{
  "dataset": "retinal OCT scans (Kermany 2017)",
  "image_size": 40,
  "horizontal_flip": true,
  "norm": "batchnorm",
  "stem": "single",
  "optimizer": "muon",
  "learning_rate": 0.02,
  "max_steps": 7600,
  "batch_size": 128,
  "weight_decay": 0.05
}
Rows from block 11, named by matrix and row number. Rows with one number belong to one channel. Each number is 128 + 32 x the weight over its row's rms, rounded and kept within 0 to 255. All counts start at 0.
# convs1: 3x3 conv (model.blocks.11.convs.1.weight, 256x256x3x3), inputs 15-29, a 3x3 kernel for each
# convs2: expand pointwise conv (model.blocks.11.convs.2.weight, 1024x256x1x1, transposed), outputs 128-255
convs1.25 [200 128 194 128 128 128 128 135  93 197 115 103 142 154 156 201 140  71 119 128 127 103 128 128  65 128  80 106 128 128 128 128 115 114 156 115 128 128 128 108 160 128 166 194 187 128 142 128 131  88 158 155 162 121 119 128 128  64 128 128 128 162 129  94 124  49 104 143 114 129 128 120 128 129 128 119 125 183 143 129 143 110 229  83  95 144  74 124 128 128 128  59  80 126 128 207 147 218 157 197 168 130 163 149 159 128  67  84 132 128 162 123 128  85 123 128 106  71 140 128  87  42 128 128  25  57 132  89  93 128  83  23  85 101 119]
convs2.25 [106 128 162 182  88 128 140 126 128 128 145  63 223 120  88 103 128  96  74 233  93 128 128 177 132  95  92 128 128  96  84 159 110  68 128 146 119 126 160 167 108 103 128 147 111 154  97 128 128 173 140  94 158 128 112  65 147 136 149 156 114 109 129 106 134 119 107  94 231 149  98 128  99 128 128 104  78  94 108 128 181 187 101 128 137  99 124 128 128 128 128 128 222 128 128 116 153 109 137 174  90  81  23 128 120 134 128  92 128 128 115 128 125 158 128  64 166 121  82 142 143  99 108 117  66  74 124 142]
convs1.26 [124 137  59 128 162 110  97 105 128 202 145 121 128 136 128 109  97 128 128 128 128 137 129 128 101  91 128  99 127 128 108 128 167 128 128 158 127 102  88 105 131 167 128 144 127 172 157 127 143 155 128  68 102 174 128 110 128 111 148 103 128  84 149 170 140 118  92  48 128 156 126 128 124 150  73 128 117 128 128 143 128 180 157 209  93 128 128 156 138 128 128 126 128  64 134 121  60 128  91 106 113 128 114 114 154 106 128 128 130 154  34 102 138 128 101 128 128 255 238  98 154 120 120  44  68 129 141 141 128 158 116 128 128 147 135]
convs2.26 [129 128 174 170 133 128 128 197  91 153 138 179 240 137 158 135 115 173  97  79  50 128 155 119  87 128 190 154 115 129 155 117 148 163 148 142 111 193 128 150 167 122 127 153 146 108 148 116  99 131 109 171 128  65 106 128 196 156 160  80 134 123  91  91 128 127 128 133 128 114 185 245  73  85  99  90 128 128  45 102 234  98 128 128 142 117 166 128  70 128  46 120  90 111 184 135 171 180 123 133 104  85 118 157 143 128 146 128 137  80 170 117 112 114 128 128 128 128 128 211 108 206 123 128  64 122 128 128]
convs1.27 [128 147 123  85 128 128 128 128  96 114 156 140 128 168 128 127 128  85 128 128 128 111 200 110 145 128 114  82 120 133 112 128 158 128 128 181 112  86 136 197  53 101 155 140 163 128 132 112 122 128  44 123 128  85 109 128 177 128 128 128 128 174 178  78 185 118  64 178 123 185 224 130 162 121 128  97 142 128 128 146 110  89 215 177  95 128  75 128 196 154  89 128 101 128 128 141  58 128  64 131 183 128  88 128  91 128 128  83 128  97 128  88  91 130 148 179 128 100 128 128  58 197 112 136 255 117 128 157 164 128 158 142 109 159 141]
convs2.27 [128 128 130  57  55  95  98 123 136 128 133 169 130 128 128  56 142 157 120 128 128 145 147 129 109 129  94 112  99 181 111 128 156 196 171 107 185 128  97 128 116 111  94 146 125 116 133 135 128 143 142  62 126 105 125 188  90 128  92 124  42 128 120 128 112 130 158 137  96  71 128 128 127 128 169  99 100 140 128 128 128 141 215 128 144 128 128 128 128 157 100 126  57 128 163 114  98  97 113 128 128 128 142 128 169  91 135 128 180 150 128 128 162 200 128 128  96 128 118 154 128  70 128 124  72 119 102 128]
convs1.28 [108 104 124  95 145 128  76 120 128 128 128 125  92 128 171 102 128 128  44 142 128 153  42 128 128 110 140 128 114 140 187  98 128 138  99 138 128 128 128 128  88 140 128 128 128  98 123 137 147 168 116 152 170 128 128 124 128 182 111 128 213 241 215 128 150 128 146 128 128  97 142  95 128 128  81 128 128 125 128  96 168 100 155 142 124  61 170 128 114 128 187 153 144 122 128 128 161 150 149  79 110 136 160 128 128 144 128 168 128 128 128 180 140 128 153 181 128 139  60 147 128 128 176 128 144 128  87 187 128 110 128  59 111  13 138]
convs2.28 [128  95 128  58 128 128 128 128  82 210 143  67 135 128  93 147 156 128 142  59 114 133 128 142 134  74 159 150 180 128 128 107 170 128 121 128 144  21 134 128 128 118 128 128 185 114  89  80 112  92 128  96 142 128 128 133 100 148 128  77 122  96 138  58 128 128  69 221 144 128 152 128 128 111 128 134 100 112 148 128 128 110 108  86 140 128  12 193 108  68  72  82  78 128 100 128  84 114 128 131 122 128  44 127  87 109  99 163  64 134 146 128 128 115 104  38 170 128  85  79 175 128 128  89  85 128  87  82]
convs1.29 [135 100  91 121 165 128 128 126 128 128  91 128 128 128 107 125  78 113 133 124 128 164 133 112 160 128 128  91 128 180 138 128 128 128 132  99 126 113 128 149 128 128 118 128  95 128  98  80 128 128 144 128 140 125 121 151 128 124 114 128 128 142 151  96 107 149 129  86 112 148 128  97  89  66 162 153 180 128 148 122 128 117 182 158 124 108  79 102  40  98  84 128 128 125 128 115 164 128 131 128 128 132 128  41 147 128 128 128 128 118 110 112  80  80  75 162  66 130  98 140  68 128 128 223 131  98 128 146 128 202 120 107 157  18  39]
convs2.29 [111 106 132 159  99  87 134  59 167 128  25 214 150 128  95 105 179 211  97 101 128 134 128 128 128 152 138 103 128  71  64 164 127 200 119 177  78  82 128 115 128 127 128 128 202 128 172 147 142 134 143 128 128 195 148 128 123 128 128 128 181 126  98 117 128 156 128 114  14 128 135 128 128 123 141 104 128 148 112 184 106  84 148  96 153 116 128 118 167  74 128  99 128 128 105 102 128 128 158   0 135 128 134 171 143 114 128 128 180  92  95 184 153  86 128 114  66 128 128 135 104 118 128 128 111  78 119 128]
convs1.30 [189 171 128 134 128  89 136 128 120 110 173 198 124  94 167 106  87  60 141 128 128 129 128  63 150  79 184 130 132 164 128  61 147 169 128 120 128 170 128 130 128 128 128  75 119 136 128 128 133  78 161 128  65 159 128 110 102 108 128  80 128 128 138  55 140 123  79 144 108  99 128  51 128 112 182 108  54 128 121 103 118 113 134 163  59 128  99 128 101 128  84 101  41 128 194 119 110 118 187 172 100 178 128 128 180 128  82 128  81 135 128 162 147 128 152 110 131 128 126  26 132  97 169 128  48 180 128 154  80 106  98 199 164 128 128]
convs2.30 [128 100 112 148 128 128 128 128  88 121 150  52 112 144 128  75 134  81  97 111 225 134 151 128 162 189 110 174 115 124 101  71 132 112 127 128 116 188 149 125 170 148 128 128  72 117 149 128 108 128 128 132 128 109 116 141 128 206  98 185  94 136 128 179 128 128 151 182 128 172 134  64 128 138 128 134  68 128 137 128 105 129 113 106 117 107 128 128 165 128 121 206 105 241 191 149  91  68 149  82 114 128 128 169 118 154 115  92 128 165 128 184 128 128 128 177 120 128 128 125 128  89 102 102 156 128 140 128]
convs1.31 [140 128 132 155 156  69 186 128 111  43 128  74 128 120 128 128 128 176 102 102 176 128 119 113 128 128 128 134 128 128 128 186 119 110  94 128 127 128 124 132 132 128 120 128  35 100 128 178 141 128 144 128 128 122 104 107 128 128 127 128  89 128 128 128 128 107 156 138 128  95  72 128 128 128 156 128 145  95 175 128 184 146 128 128 105 128  68  73 128 166 128 137  45 140 200 184  81 135 155 175 125 218 128 102 204 137 159 128 104 230 128 128  70 128 128 111  99 128 121 197 133 130 175  89 107 153 128 128 179  82 100 107  76  75 157]
convs2.31 [128 102  73 128 116 128  71 116 101 105 128 128 172  93 161 128 165 169  92 128 111 130 132 169 143 146 104 128 115  73 128 128 113 128 212 100  44 203 128 154 128 128 128 128 136 128 153 128 142 128 198 122  75 167 165 128 159  73 128 152 149  75 156 190 128 129  98 128 116 130 122 128  86 108 129 115 128 128  89 155 178 151 121 128 143  79 207 159 132  51 128 163  91 128 102  96 122 115 106 192 129 159 128  75 128 192 142  46  86 128 128 107 128 112 118 184 134 195 128 115  83 159 147 128 210 154 118 113]
convs1.32 [120 141 128 128 158 217 128 128 114 128 128 128 124 128 151 128 146 132 102 128 197  84  51  71 103 189 138  90 128  97 128  90 128  72 143 149 159 125  86 129 128 133 119 142 169 128 137 250 128 158 163 133 140 194 112 166 104 128 128 117  87 156 128 128 128 162  87 128 119 111 152 184  78 128  72  51 109 132 105  63 126  55 105 100  74 128 128  46 213 194 181 118 128  96  98  89 128 128 202 128 128 178 141 134 108 128 128 173 155 130 128 128 128 176 110 187 192 128  88 251 135 101   0 105 122 127 128  50 117 113  95 102  86 183 173]
convs2.32 [122 117 128 128 128 128 128  64 166 128 196 128 128  99 205 105  77 130 124 128 128  59 137 128 152 159 128 128  91 144 143 128 102 148  88 140 128 128  89 128  70 166  96  29  36 128  98  99 128 122 137 109 102 130 142 128 128 107 128 152  50 112 175 150 112  92 148 116  66 128 132 159 128 128 106 102 128 128  72  90  78 119 128  98 160 129 133 135  98 128 128 102 111  98 128 168 130 101  98 169   8 156 128 128 128 100 164 160 128 116 149 114  84 106 125 128 169 193 128 125 128 149 128 128 132 145  50 128]
convs1.33 [159 103 128 128  57 154 128 128 133  36 128  81 128 128  84  99 114 128 128 147 143 133 100 125 128 150 112 194 107 106 128 204 174 163 172  86 186 124 128 128 136 128  98 106 128 119 191 128 128 154 127 128 118 128 128 145 128 125 128  89 128 102 124 144 220 114 141 139 108 153  82  53 128 128 128 214 141 111 102 162  57 149 149 128 104 139 140 128 128  98 132 180 161 128 176 128  96  92 128 117 128 128 137 128 213 117  86 109 161 157 182 138  72  69 128 128 124 128  95 129  45  78 108  27 128 128 143 128 128 119 158 109 116 128 118]
convs2.33 [104 133  91 115 125 133 139 124  85  88 116 128 172 161  78 128 107 128 128 128  71 117 130 100 141 137 186 128 102 104 193 224 128 156 122 140 148  93 108 128 140 128 108  46 118 108 109 135 116 134  23 138  85 128 104 128 128 137 137 128 128 128  95 104 128 128 142 186  83 125 167 128 128 128 110  82  76 134 148 128 101 138  80  82 176 176 112  68  89  43 107  98 117 128 128 118  95 199 128 167 110 121 167 102  89 151 135  82  79 104 128 189  87 154 128  74 138 128 144  93 216  99 124 180  28  65 141 128]
convs1.34 [ 66  89 128  91 120 128 159 158 116 124 140 128 128 162 128 128 128 128 189 135 136 123 170 105 130 159 134  66 128 107 119 169  80 133 128 128 135 128 128 176 173 151 144 144 136 128 128 153 154 150 128 157 141 141 128 143 128 128  94 128 128 162 128 188 166 117  88 128 128 169 124 139 128 138 128 162 128  74  95  90 101 131 128 128 109 132  61 167 128 159 156 190 230 128 128 150 176 136 210 128 128 126 128 128  56 128 136 113 128 113  74 121 128 133 128  98 126 175 216 129 128 127 161 108 209  94 177 144 171 152 167 132  85 125 128]
convs2.34 [128 111 134 117  77 215 128 141 128 128 124 128 128 148 166 128 131 128  80 147  88  62 122 181 128 128 104 128  99  54 144 184  73  39 121 128 212 212 128 128  47 132 149 106 128 134 128 128 127 123 159 128 176 154 128 132 128 161 136 172 144 144 142 171 128 128 113 128 128 154 128 179  91  67 128 128 128 133 128 128 128 146 128 128 113 106 128 128 107 101 102  84 138 179 128 115 102 116 128 128 158 169 128 121 128 128 126  56 128 183 128 198 162 132 115  82 139 128 148 128  93 190 128 128 128 108 128 128]
convs1.35 [128  47  35 158 128 121  68 146 128 196 183 112 113 128 149 117 126 128 205 168 104 128 179  94  93 128  57 145 155 149 135 128 199 101 101 157 121 126 192 142 121 116 120 153 128 165  99 137 128 121 154 116 143 153 151 128 128 135 128 141 138 128 181 128 108 178 128 128  77 128  91 128 159 182 195 128 155 154 145 122 109 128 127 186 128 170 149 110  97 140 128 153  70 139 128  92 137 147 197  81 162 128 137 208 110 128 112  79 149 100 147 137  77 139 128 128 128 218 154 106 253  66   0 100  92  56 123 131 180 128 104  92 152 128 128]
convs2.35 [125 141  97  92 166  91 128 237  94 174 128 128 206  89 128 114 128 133 128  30 202 118 105 121 117 201 192  89 128 174 128 108 131  90 193 102 128 128 191 144 181 128 128 115 103 120 115 109  73 139 180 125  48 128 128 128 136 123 153 121 128 128 128 101 132 125 100 101 131 128 155 124  64 164 129 115 195 197 165  74 122 128 142 110 145 102 128 111 115 128  51 132 128 121 138 110  70 128 128 114 128 128 138 128 128 122 178 162 101 128 104 128 117 157 145  68 128 144 150  86  95 128  87 128 108 202 143 141]
convs1.36 [132 128 141 190  77 128 128  96 128 128 132 106 136 109 116  92  99 128 184 151 110 174 128 115  96 139 158 203 143  79 128 128 128 162  95 128 161 111 128 188  31 119 140 128  92 128 107 104 162  63 107 128 141 108 128 127 128 128 125 128 128 128 127 197 128  71 142 128  72  50 112  96 128 128 108 136 128 128 128 128 128 128 118  99 151 127 128  59 117  87 163 107  86  95 128  83  95 128 180 128 128 106 122 103 115 122 107 160 161 122  81 154  12 138 194  27 151 128 128 128 128 163 165 128 128 175 130  60  73 202 152  88  95 178 123]
convs2.36 [128 128 201 128 128 112 128  50 141 129 112 128 128 128 128 128 128 128 161 132 211 147 128 129 132  98 140 174 153 120 128  72 128 188  65 133  86 146 135 130 138  94 139  81 118 113 160 129 128 128 128 144 128 113 134 128 138 123 128 128 128 128 128  98 128  90 128  66 128 163 115 118 128 104 190 109 233 128  57 119  26 100 163  74 173 213 142 129 128 128 128  75 106 100  99 112 158 113 105 117 128 108 128 109 156 128 186 128 106 167 143 128 138  79 128 191 218 130 135 149 128 128 102 118 175 123 103 158]
convs1.37 [132 128 152  68 135 128 128 128 184 128 128  97 128  75 115 119 119 143 184 128 186 128  88 145 132 128 162 128 130 128 128 195  30  53 128 128 128 128 137 128 175 128 155 128 149 179 135 128 148 129 128 128 135 146 148 156 206 128 166 128 128 128 128 128 128 128 128  95  89 128 124  84 105 128 128 128 128 143 120 150 134 128 178 128 128 128  76 142 128 113 146 139 128 106 128 128 168 168 110 157 132 128 128 128 165 159 129 148 162 106 131 151 175 144 178 154 128 194 110  94 135 128 123  89  94 210 128  81 181 143 120 128 137 128  98]
convs2.37 [ 98 187 121 128 139 112 128 181  86  96 128 193 128 143 128  37 128 165 128 140 128 200 128 149  84 128 180  51 168 128 149  44 149 101 128 205 131 106 111 122 128 167 121 128 132 110  81 116 128 121 115 205 131 142 128  73 128  65 128 115 107 128 142 135 128 116 128 128 128 137 125  82  77  60 128 128 120 157  95  87 103 134 104  91 128 128 160 128 102 130  82 134 192 149 122 109 128  91 177 117 165 162 128 128 128 161 108 128 128 128  99 199 170  66 103 198  91 128 128 128  33 181  91 107 112 104 128 127]
convs1.38 [ 53 137 142  74 181 162 120 128 128 173 128 109  78 125 128 124 128 129 210  57 160 136 122 128 128 104 128 169 110 117 128 128 155 120 168 130 128 171  86  72 128 141 128 223  96 182 128 128  79 128 138  88 128 128 154  83  40 154 128 144 104 128 128 209 122 162 128 178 178  83 100 110 128 148 125 128 216 113 128 128 128 223 128 169 187  93 130 132 127 101  98 128 128 129 126 146 128 122 149  82  25 128  89 128 128 132 108 187 107 159  66 128 128 126  42 128  93 128  28 203 128 221 168 148  67 133 128  48 128  75  94 128 101 100 156]
convs2.38 [128 142 128 104  47 128 128 198 128 128 133  82 107 128 103 121 128 128 136 104 178 122 140  93 128 132 144 151 134 128  63 158 124 172 110 105 133  53 165 112 127 171 128 124 128  76  92 184  87 123 188 102 212 139 124  95 115 115  84 157  51  94 128 182 128 128 128 151 128 128 128 109 128  84 128  61 191 219 128  78  98 128 164 128 128 128 128  73 200 103 128  51 173 190 128 120 128 128 165  99 111 143 210  96 107  88 143 128 138 103 115 146 101 111  95 160 110 128 128 156 100 139 151  99 128  74  44 188]
convs1.39 [152 182 124 107 125 128  66 139 111 128 142 140  98 120 128  99 128 146 186 114 171 128 128 128 122 127 122 128 141 157 128 145 128 157 153 128 160  68 128 128 128  70 128 128  69 128 146 137 130 104 178  78 135 128 177 128 137 128 128 129 118  84 128 168  65  98 163  85 128 107 114 128 176 128 128  83  93 128 107 128 128 178 145 109 128  61  84 217 145 128 114 103 128 128  20 128 101 127 128 116 102 128  79 113 114 128 148 109 165 128 128  96 142 129 134 128 128  28  79 128 119 216 217  94  86 105 128 120 128 147 160 128 128 133 138]
convs2.39 [154 182 108  62 112 111  43  76 128 123 128 128 119 128 138 153 128 128 137 164 128 128 155 152 128 189 128 132 144 130 128 128 162  21  55  64  11 142 128 116 128 128 147 144  68 128 128  76 128 126 162 194  72 106 128 126 144 100 128  48 197 164 117 128 128 143  71 150 128 110 118  74 128 197 158 128 218 128 123 128  15 128 100 103 129 128  74 128 138 128 170  62 118 141 129 128  77 131 148  89 156 116 111 126 128 128 128  92  98  99 156  97 128 198 128 147 174 128 128 146 128  95 155  62 128 128 145 128]
convs1.40 [255 128 130 128  90 144 152 128  75 128 128 106 155 129  91 131 134 140 128 128 116 136 162 144 127 110  97 149 128 116 128  83 157 128  94 128 169 187 128 128 170 130 170 162  90 195 135 108 133 128 128 128 105 142 121 143 112 128 128  97  82  54 132 114 128 159  95 133 124  77  91 128 128 165 128 130 103 128 128 120 128  90 148 158 128 128 128  91 133 128 178  92  95  90 147 156 128 102 128 156  62 122 230  82 144  98 128  13 201 141  88 128 156 128 128 152 103 128 128 143  44 142 128  73 147 128 128 107 213 157 128 127  86 107 128]
convs2.40 [124 150 128 115 137 128 111 145 128  94 128 204  92 146 148 177 102 113 117 112 143   5 128 137 148 128 128 174 128 130  92  97 165 180 128 127 112 106 229 158  69 185 113 141 173 101 115 132 128 128  95 133 128 128 161 100 125 128 127 130  98 113 132 177 128 128  96 128 130 128 143 144 115  91 163 142 217 176  82 150  10 128 128  90 151 154 179 216  69 135 128  97 141  91 107 128 104 212  96 122 126 137 235 128 152 128 128 155 104 128 160 163 129 128 158 183 104 141 107 128  42 160 128 120 103 128 128 124]
convs1.41 [198 162  78 136 142 196 128 128 128  63 138 126 128 146  86 160 186 168  89 171  71 126 123 128 147 128  65 142 153 197 133  97  90 152 128 123 130 128 146 134 126 206 128 139 174  95  88 118 146 128 141 138 117 178 128 144  90 131 150 109 151 128 101  94 108  63 161 146 128 128  91  70 143 128 128 187 128  88 110 128 128 160 102  90 156 190 128 106 115 128 128 128 166 108 151 119 117 128  80 115 128 107 144 152 128 183 121 134 128 166 128 128 128 128 163 138 165  71 128  94 154 128  86 128 174 159 128 131 118 132 138 126 109 194  38]
convs2.41 [145 110 159 140 104 113 172 167 167 106 121 110 181 110  82 128  75 137  79 128  82  90 108  98 128 117 115 100 128  69 179  93 128  60 150 128 167 185 145 166 140  84 128 183  74 117 147  85 146  71 189 119  69  76 128 134 129 128 128  56 128 137 128 156 128 128 158 158 107 114 128 100 128  85 127 123 127  87 128 104 165 128  74 112 122 100 128 238 143 156  96 143 128 119  91 128 128 132 176 142 130 115 128 133 147 195 128  53 150 155 126 124 161  75  59  82 154 128 112 158 168 168  85 111 135 159 175 128]
convs1.42 [128 128 212  83 128 141  92 128 106 108 128 144 183  91 128 124 149 141 142 126 128 113 132 143 109 105 131 128 139 122 128  98  78 180 127 157 128 128 128  81 140 124 128 128 132 128 128 128 131 141 144  95 189 168 101 128 128 128 132 132 119 128  70 160 117 114  69  64  94  99 146 152 123 101 128 128 116 111 201  66 141 128 111 139  47 128 106  79 160 128 119 145 146 110  99  70 247 134  57 162 128 173 161 176 128 120  87 128 128 128 129  89 150 126 128 139 146 174 102 128 128  99 128 149 141 122 154 129 128 138 125 120 141 128 128]
convs2.42 [133 128 136 153 109 171 128 128  68 167 139 169 146 128 138 128 207  28 128 184  94 142 210 144 116 128 167 128 199 128 153 128 154 101 152 169 167 120  94 194 108  95 183 121 133  38 104 151  87 128 226 134 143 137 128 128  95 146 129 220  87 125 144 134 128 117 128 149 128 128 127 128  89 148 131 215 138 123 115 191 203 128 131  92 128 128 128  65 141 113 153  52 128  69 109 128 100 128 121 123 128  97 154 151 140 128 128 128 144 154 128 165 150 133 128 128 128 128 160 128 202 128 128 133 146 151 173 142]
convs1.43 [128 128 128 128  55 128 131 110  69 128 116 109 164 136 128 125  88 128 139 128  92 132 128  94 108 192  60 128 140 162 198 162 131  60 114 128 128 128 165 134 126 120 123 128 136 141 123 148 129 112 133 117 143 137  94  58 128 137 115 123 128  88 110 128 155 107 134 170 128  47 154  89 128 128 149 171 124 191 112 154 121  75 177  88 117 128 114  74 155  87  73  93  47 130 129 111 182  97 107 176 105 128  89 137 128 143 195 128 128 130 197  62 108 102 128 124 124  80 128 105 128 128  87 230  80 128  87 114 128 110 165 181  60 211 128]
convs2.43 [109 110 128 119 128 141 128 128 128 128 145 128 128 129 128 174 128 128 128 128 144 169 127 128 128 126  64 100 156  83 148 128 192 169 221 162 128  82  86  96 123 147  56  99  94 146 128 147  84 133 124 153 118 124 128  79 155  96  88  83 114 187 140  86 128 113 136 108 155 128  86 128 115 130 134 128 126 128 128 127 168 129 178 128 169 145 167 108 158 128 128 128 128 128 128  89 128  74 152 128 128 128 114 128 128 129 177 117 104 128 128  84 110 128 151 162  82 128 128 128 116 128 128 126  76 128 129 128]
convs1.44 [126  32 132 128 109 107  45 128 104 101 128 128 128 128 130 108 138 144 128  54 128 128  65 110 248 166 238 122 100 146 138 116  85 118 128 101 109  99 128 128 120 135 116 128 134 141 128 128  73  71 128 142 126 161 116 128 128  67 128 128 218 128 128 108 128  73 180  79 128 245 162 210 149 113 102  87 114  96  85  87 128  99 128  99 128 128 128 208 178 128 129 128 191 113 173 206 193 128  89 128  96 128 142 144 127 151  86 128 128  60 128 185 136 170 128 128 126 167 163 120 128 172 169  98 128  88 143 128 118  85  82 128 175 178 241]
convs2.44 [136 128 103 163 130 128 164 212 128 115  67 192 113 128 110 128 128 137 128 137 129 153 189 134 121 103 128 128 128 128 170 131 172 104 128 128  91 161 128 128  92 128 142 128   0 104 127 133  99 105 128 128 128 128 128 128 141 128 131 135  37 104  58 128 152 128  89  98  36 128 128 152 128  39 138 128  51 114 163 141 135  97  79 135 128 169 135 225 128 106 141  78 128  97 128 128 255  92 128 128 128 163 131 149 128  61 138  89 128  82 128 171 146 128 128 128 188 128 128 128 148  84 105  88  55  65 163 131]
convs1.45 [128 109 144  70 153 141  75 180  96 125 194  96  68  97 130 128 147  58 166 128  84  99  50 128 216  91 128 140 136 102 180 128 159  79 128  72  92  93 128 143 100 128 133  63 128 155 128 125 128 128 128 128  86 132  71 158 128 128 128 108  99 128  97 232 172 128 128 128  32 255 111  72 128 128 131 128 145 148 126  88 108 178  78 128 158 128  64 255 146 100 125 137 128 135 105 154 128 128 128 168 128 107 146 157 128 105 121 135 170 128 132 169 105 128 155 113 113 160 128 127 155  85 118 196 113 116 140 206  95 140 128 153 167  65 158]
convs2.45 [134 124 128 204 113 152 131 204 128 128 131 127 128 107 145  94 128 128 167 158 128 128 128 128 128 128  83 124 139  83 128 134 128 128  64 156 128 112  87 128 103 140 128  63 128 156 136 128 128 191 133 128 128  62 128 178 128 127 167 128  35 128 128 102 128 128 128 116 102 132 121 139 128 143 103 128 166 176 171 115 128 107 186 128 128 132 154 173 255 176 108 128 115 178 128 135 168 100 114 113 128 113  88  65 128 135  99  97 121 130 128 128 129 220 128 128  72 147 128 155 135 117 128 128  74 149 188 128]
convs1.46 [128 126 128 135 125 177 191 164 119 128 128  89 141  40 156 138 184 155 148 149 128 128 128  94 128 128 128 115 128 128 128 128 104  92  87  61 161 128 199 226 128 128 156 128 104 117 129 178 128 112 128 128 165 146 128 119 174 128 128 128 128 128 108 188 216 140 106 128 100 128  91 113 159 177  89 128 158 158  92 104 117 128 180  91 166 126 167 221 186 128 114 126  97 117 128 122 128 128 128 117 128 112 128 128 156 128 146 128 204  85 181 178 171 109 126 128 128  64 107  75 121  21  32 111 135 193 144 127  53  82 128 102 174 116  71]
convs2.46 [128  99 126 128 158 180 111 173 128 128 141 118  95  91 128  77  91  67 104 112  64 128 167  79 128  24 128 139  97  14  90 128 104  76 127  81 138 234 128 110 128 128 128 134 123 128 197 128 117 170  81 105 114 128 106 223 128 112 155 154 128 115 128 128  91  69 161 128 108 123  84 147 172 125 164 128 163 162 138 106  85 128 128 128 150 106  94 128 131 128 146  86  83 112 142 128 128 128 128 128 106 187 169 128 118 180 121 161 101 152 128 162 128 148  83  38 128 177 128 128  91 128 128 116  22 132 115 128]
convs1.47 [136 184 182 123 130 203  71 116 128 128  45 128 156 128  75 138 128 128 128 200 127 108  97 128  93 128 128 115  88  74 167 112  74 154 128 135 108 113  96 133 128 192 128 128 137  86 155 166 107 121 128 107 170 112 126 128 109  76 128 128 141 155  99 107 153  81  65  74 128 148 128 128 118  98 159 170 132 128 100 109 147 128 174 120  37  95 128 128 107 121 137 137 126 128 128 128 126 137 123 186 138 173 144  95 136 147 100 128 128 128 128 125 175 172 128  93 164  86  66 135 130 158 176 128 128 128 121 176  76 128 132 132  78 147 198]
convs2.47 [ 83 142 151 128 128 139 128  82 128 180 131 123 147 128 188 181 138 136 128 128 128  49 139 177 128 102  68  97 132  81  92 128 144  95  57 128 142 128 128 128  55 128 128 170  77  96 128 102 128 128 128 133  65 155  80 101 176  55 132 130 128 128 109 128 108  69 116 137 126 128 128 128  82  92  55 109 128  36 148 128 163 128  89 134 128 136  87 145 192 107 128 128  58 134 196 128 113 128 140 118 128 163  76 144 128 128 128 118 128  93  66 128  87  74 150 128 135 111 165 128 205 121 136  66 113 129 128 125]
convs1.48 [128 128 108 128 103  80 128 103  75 121 104 133 125 183 158 134 104 128 225 143 146 212 120 128 128 125  73 146 105  90  99 100 249 141 117 128 197 128 128 111 128 123 128 128 121 128 128  96 108 128 131 130 113 147 159 107 130 128  25 101 128 128 128 128 149 140 170 168  94  67  88 128 142 131 128 172  95 175 103 128 148 200 142 128 145 178  54  88  75 128 184 145 103 128  42  97 128  42 128 184 134 122  99 128 156 156 128  96 173 122 141 176 128 128 104 128 113 225 128 108 128 128 192 128 101  24 178 112 121 145 106 128 128 104 106]
convs2.48 [128 106 144  85 128 128 128 128 128 134 128 128 187 186 152 142  63 128 204  59 170 128 129 128 128 117 128 105 110  74 128 101 128 116 101 128 222 156 184 167  91 128 188 128 126 111  62 151 150  95  93 109 128 127 144 130 193 128 128 187  86  58 128  65 128 139 128 175 128 107 100  51 128  30 128 161 126  79  99 128 128 128 116 146 163  75 128  67 136 110 113 109 141 136 127 175 128 170 128 152 106 166 128 128 138 128 191  99  87 157 137 137 128 131 128 128  89 109 150 128  43 146  89  90 153 255 113 128]
convs1.49 [173 185 157 108 128 127 142  80 151 128 118 128 111 110 110  96  97 128 138  95 104  92 107 132 128 128  98 180 107 114 121 128  98 164 128 183 212 154 131  99 128 128 128  82 111 148 132 128 128  76 137  81 128 116 125 165 141 128  87 149 109 159 196 128  92  13 227 146 113 128 128 128 153  66 179  95 101 134 156 105 151 128  91 128 128   8  84  92 134 115  76 154  93  33 128  96  76 128 128 166 128 128 128 190 143 135  43 128 138 128 111 111 156 143 106 128 144 187 166  72 172 156 140 189 128 179 118  64 124  97  99 158 128 121  83]
convs2.49 [118  81 109 126 130 128  81 222 128 169 128 195 167 138 141   7  97 105 128 184 128 193 151 173 128  55 128 156 139 128  39  84 128 144 109 128  79  58 128 160 125 143 178 128 171 146 157 166 178 128  91 128 112 128 187 117  99 128 135 128 172 128 144 128 128 128 101 169 147 109 128  86 137 144 150 128 151 128 128 170 102 127 140 119  87  95 120 173 160 177 144 129 128 154 113 128 187 223 174 216 112 128 111 128 128 127 150 150 128 184 136  91 193 128  88 128 147 128 115 128  78 157 161 128 123 126  96 183]
convs1.50 [133 158 110 176  41 111 128 158 151 128  82 128 131 128 118 133 128 128 128 128 149 128 128 131 128 176 167 112 128 128 145 146 112 128 171  48 167 125 172 157 128 131 128 136 128 123 119 151 128 128 102 146 161 128 150 186 144 128 128 171 129 104 128  68 128  82  52 128  93 148 128  90 128 128 174 139 113 124 128 128 128 105 132 106  70  89 130 173 150 102 175  92 128 121 128 128 113  98 118 139 158 190 174 185 128 128 128 168 144 128 138  92 139 155 174  92  99 217 128 128 109   8 128 173 128 162  97 182 128 109 128  89 128 136 128]
convs2.50 [128 128  94 128 133 127 128 131  78 128  96  89  53 122 180  94 141 123 128 116  71  87 104  82 126   7 189 128 119 128 152 136 133  75 162  99 145 229 169 128 124  65  48 113 199 132 128  67  98 128  93  73  86 130  63 128 134 105 115 128 209 128 149 132 145 128 128 128 155  86 134  56 115  18 102 137  71  77 114 120 150  86 104  45  91  59 183 161 128 186  94 128 114 188 128 106 128 110 141 128 116 171 128 128  93 109 167 126 120 135 128 154 128  69 123 137 206 111  56 125 102 128  99 128 128 138 160 128]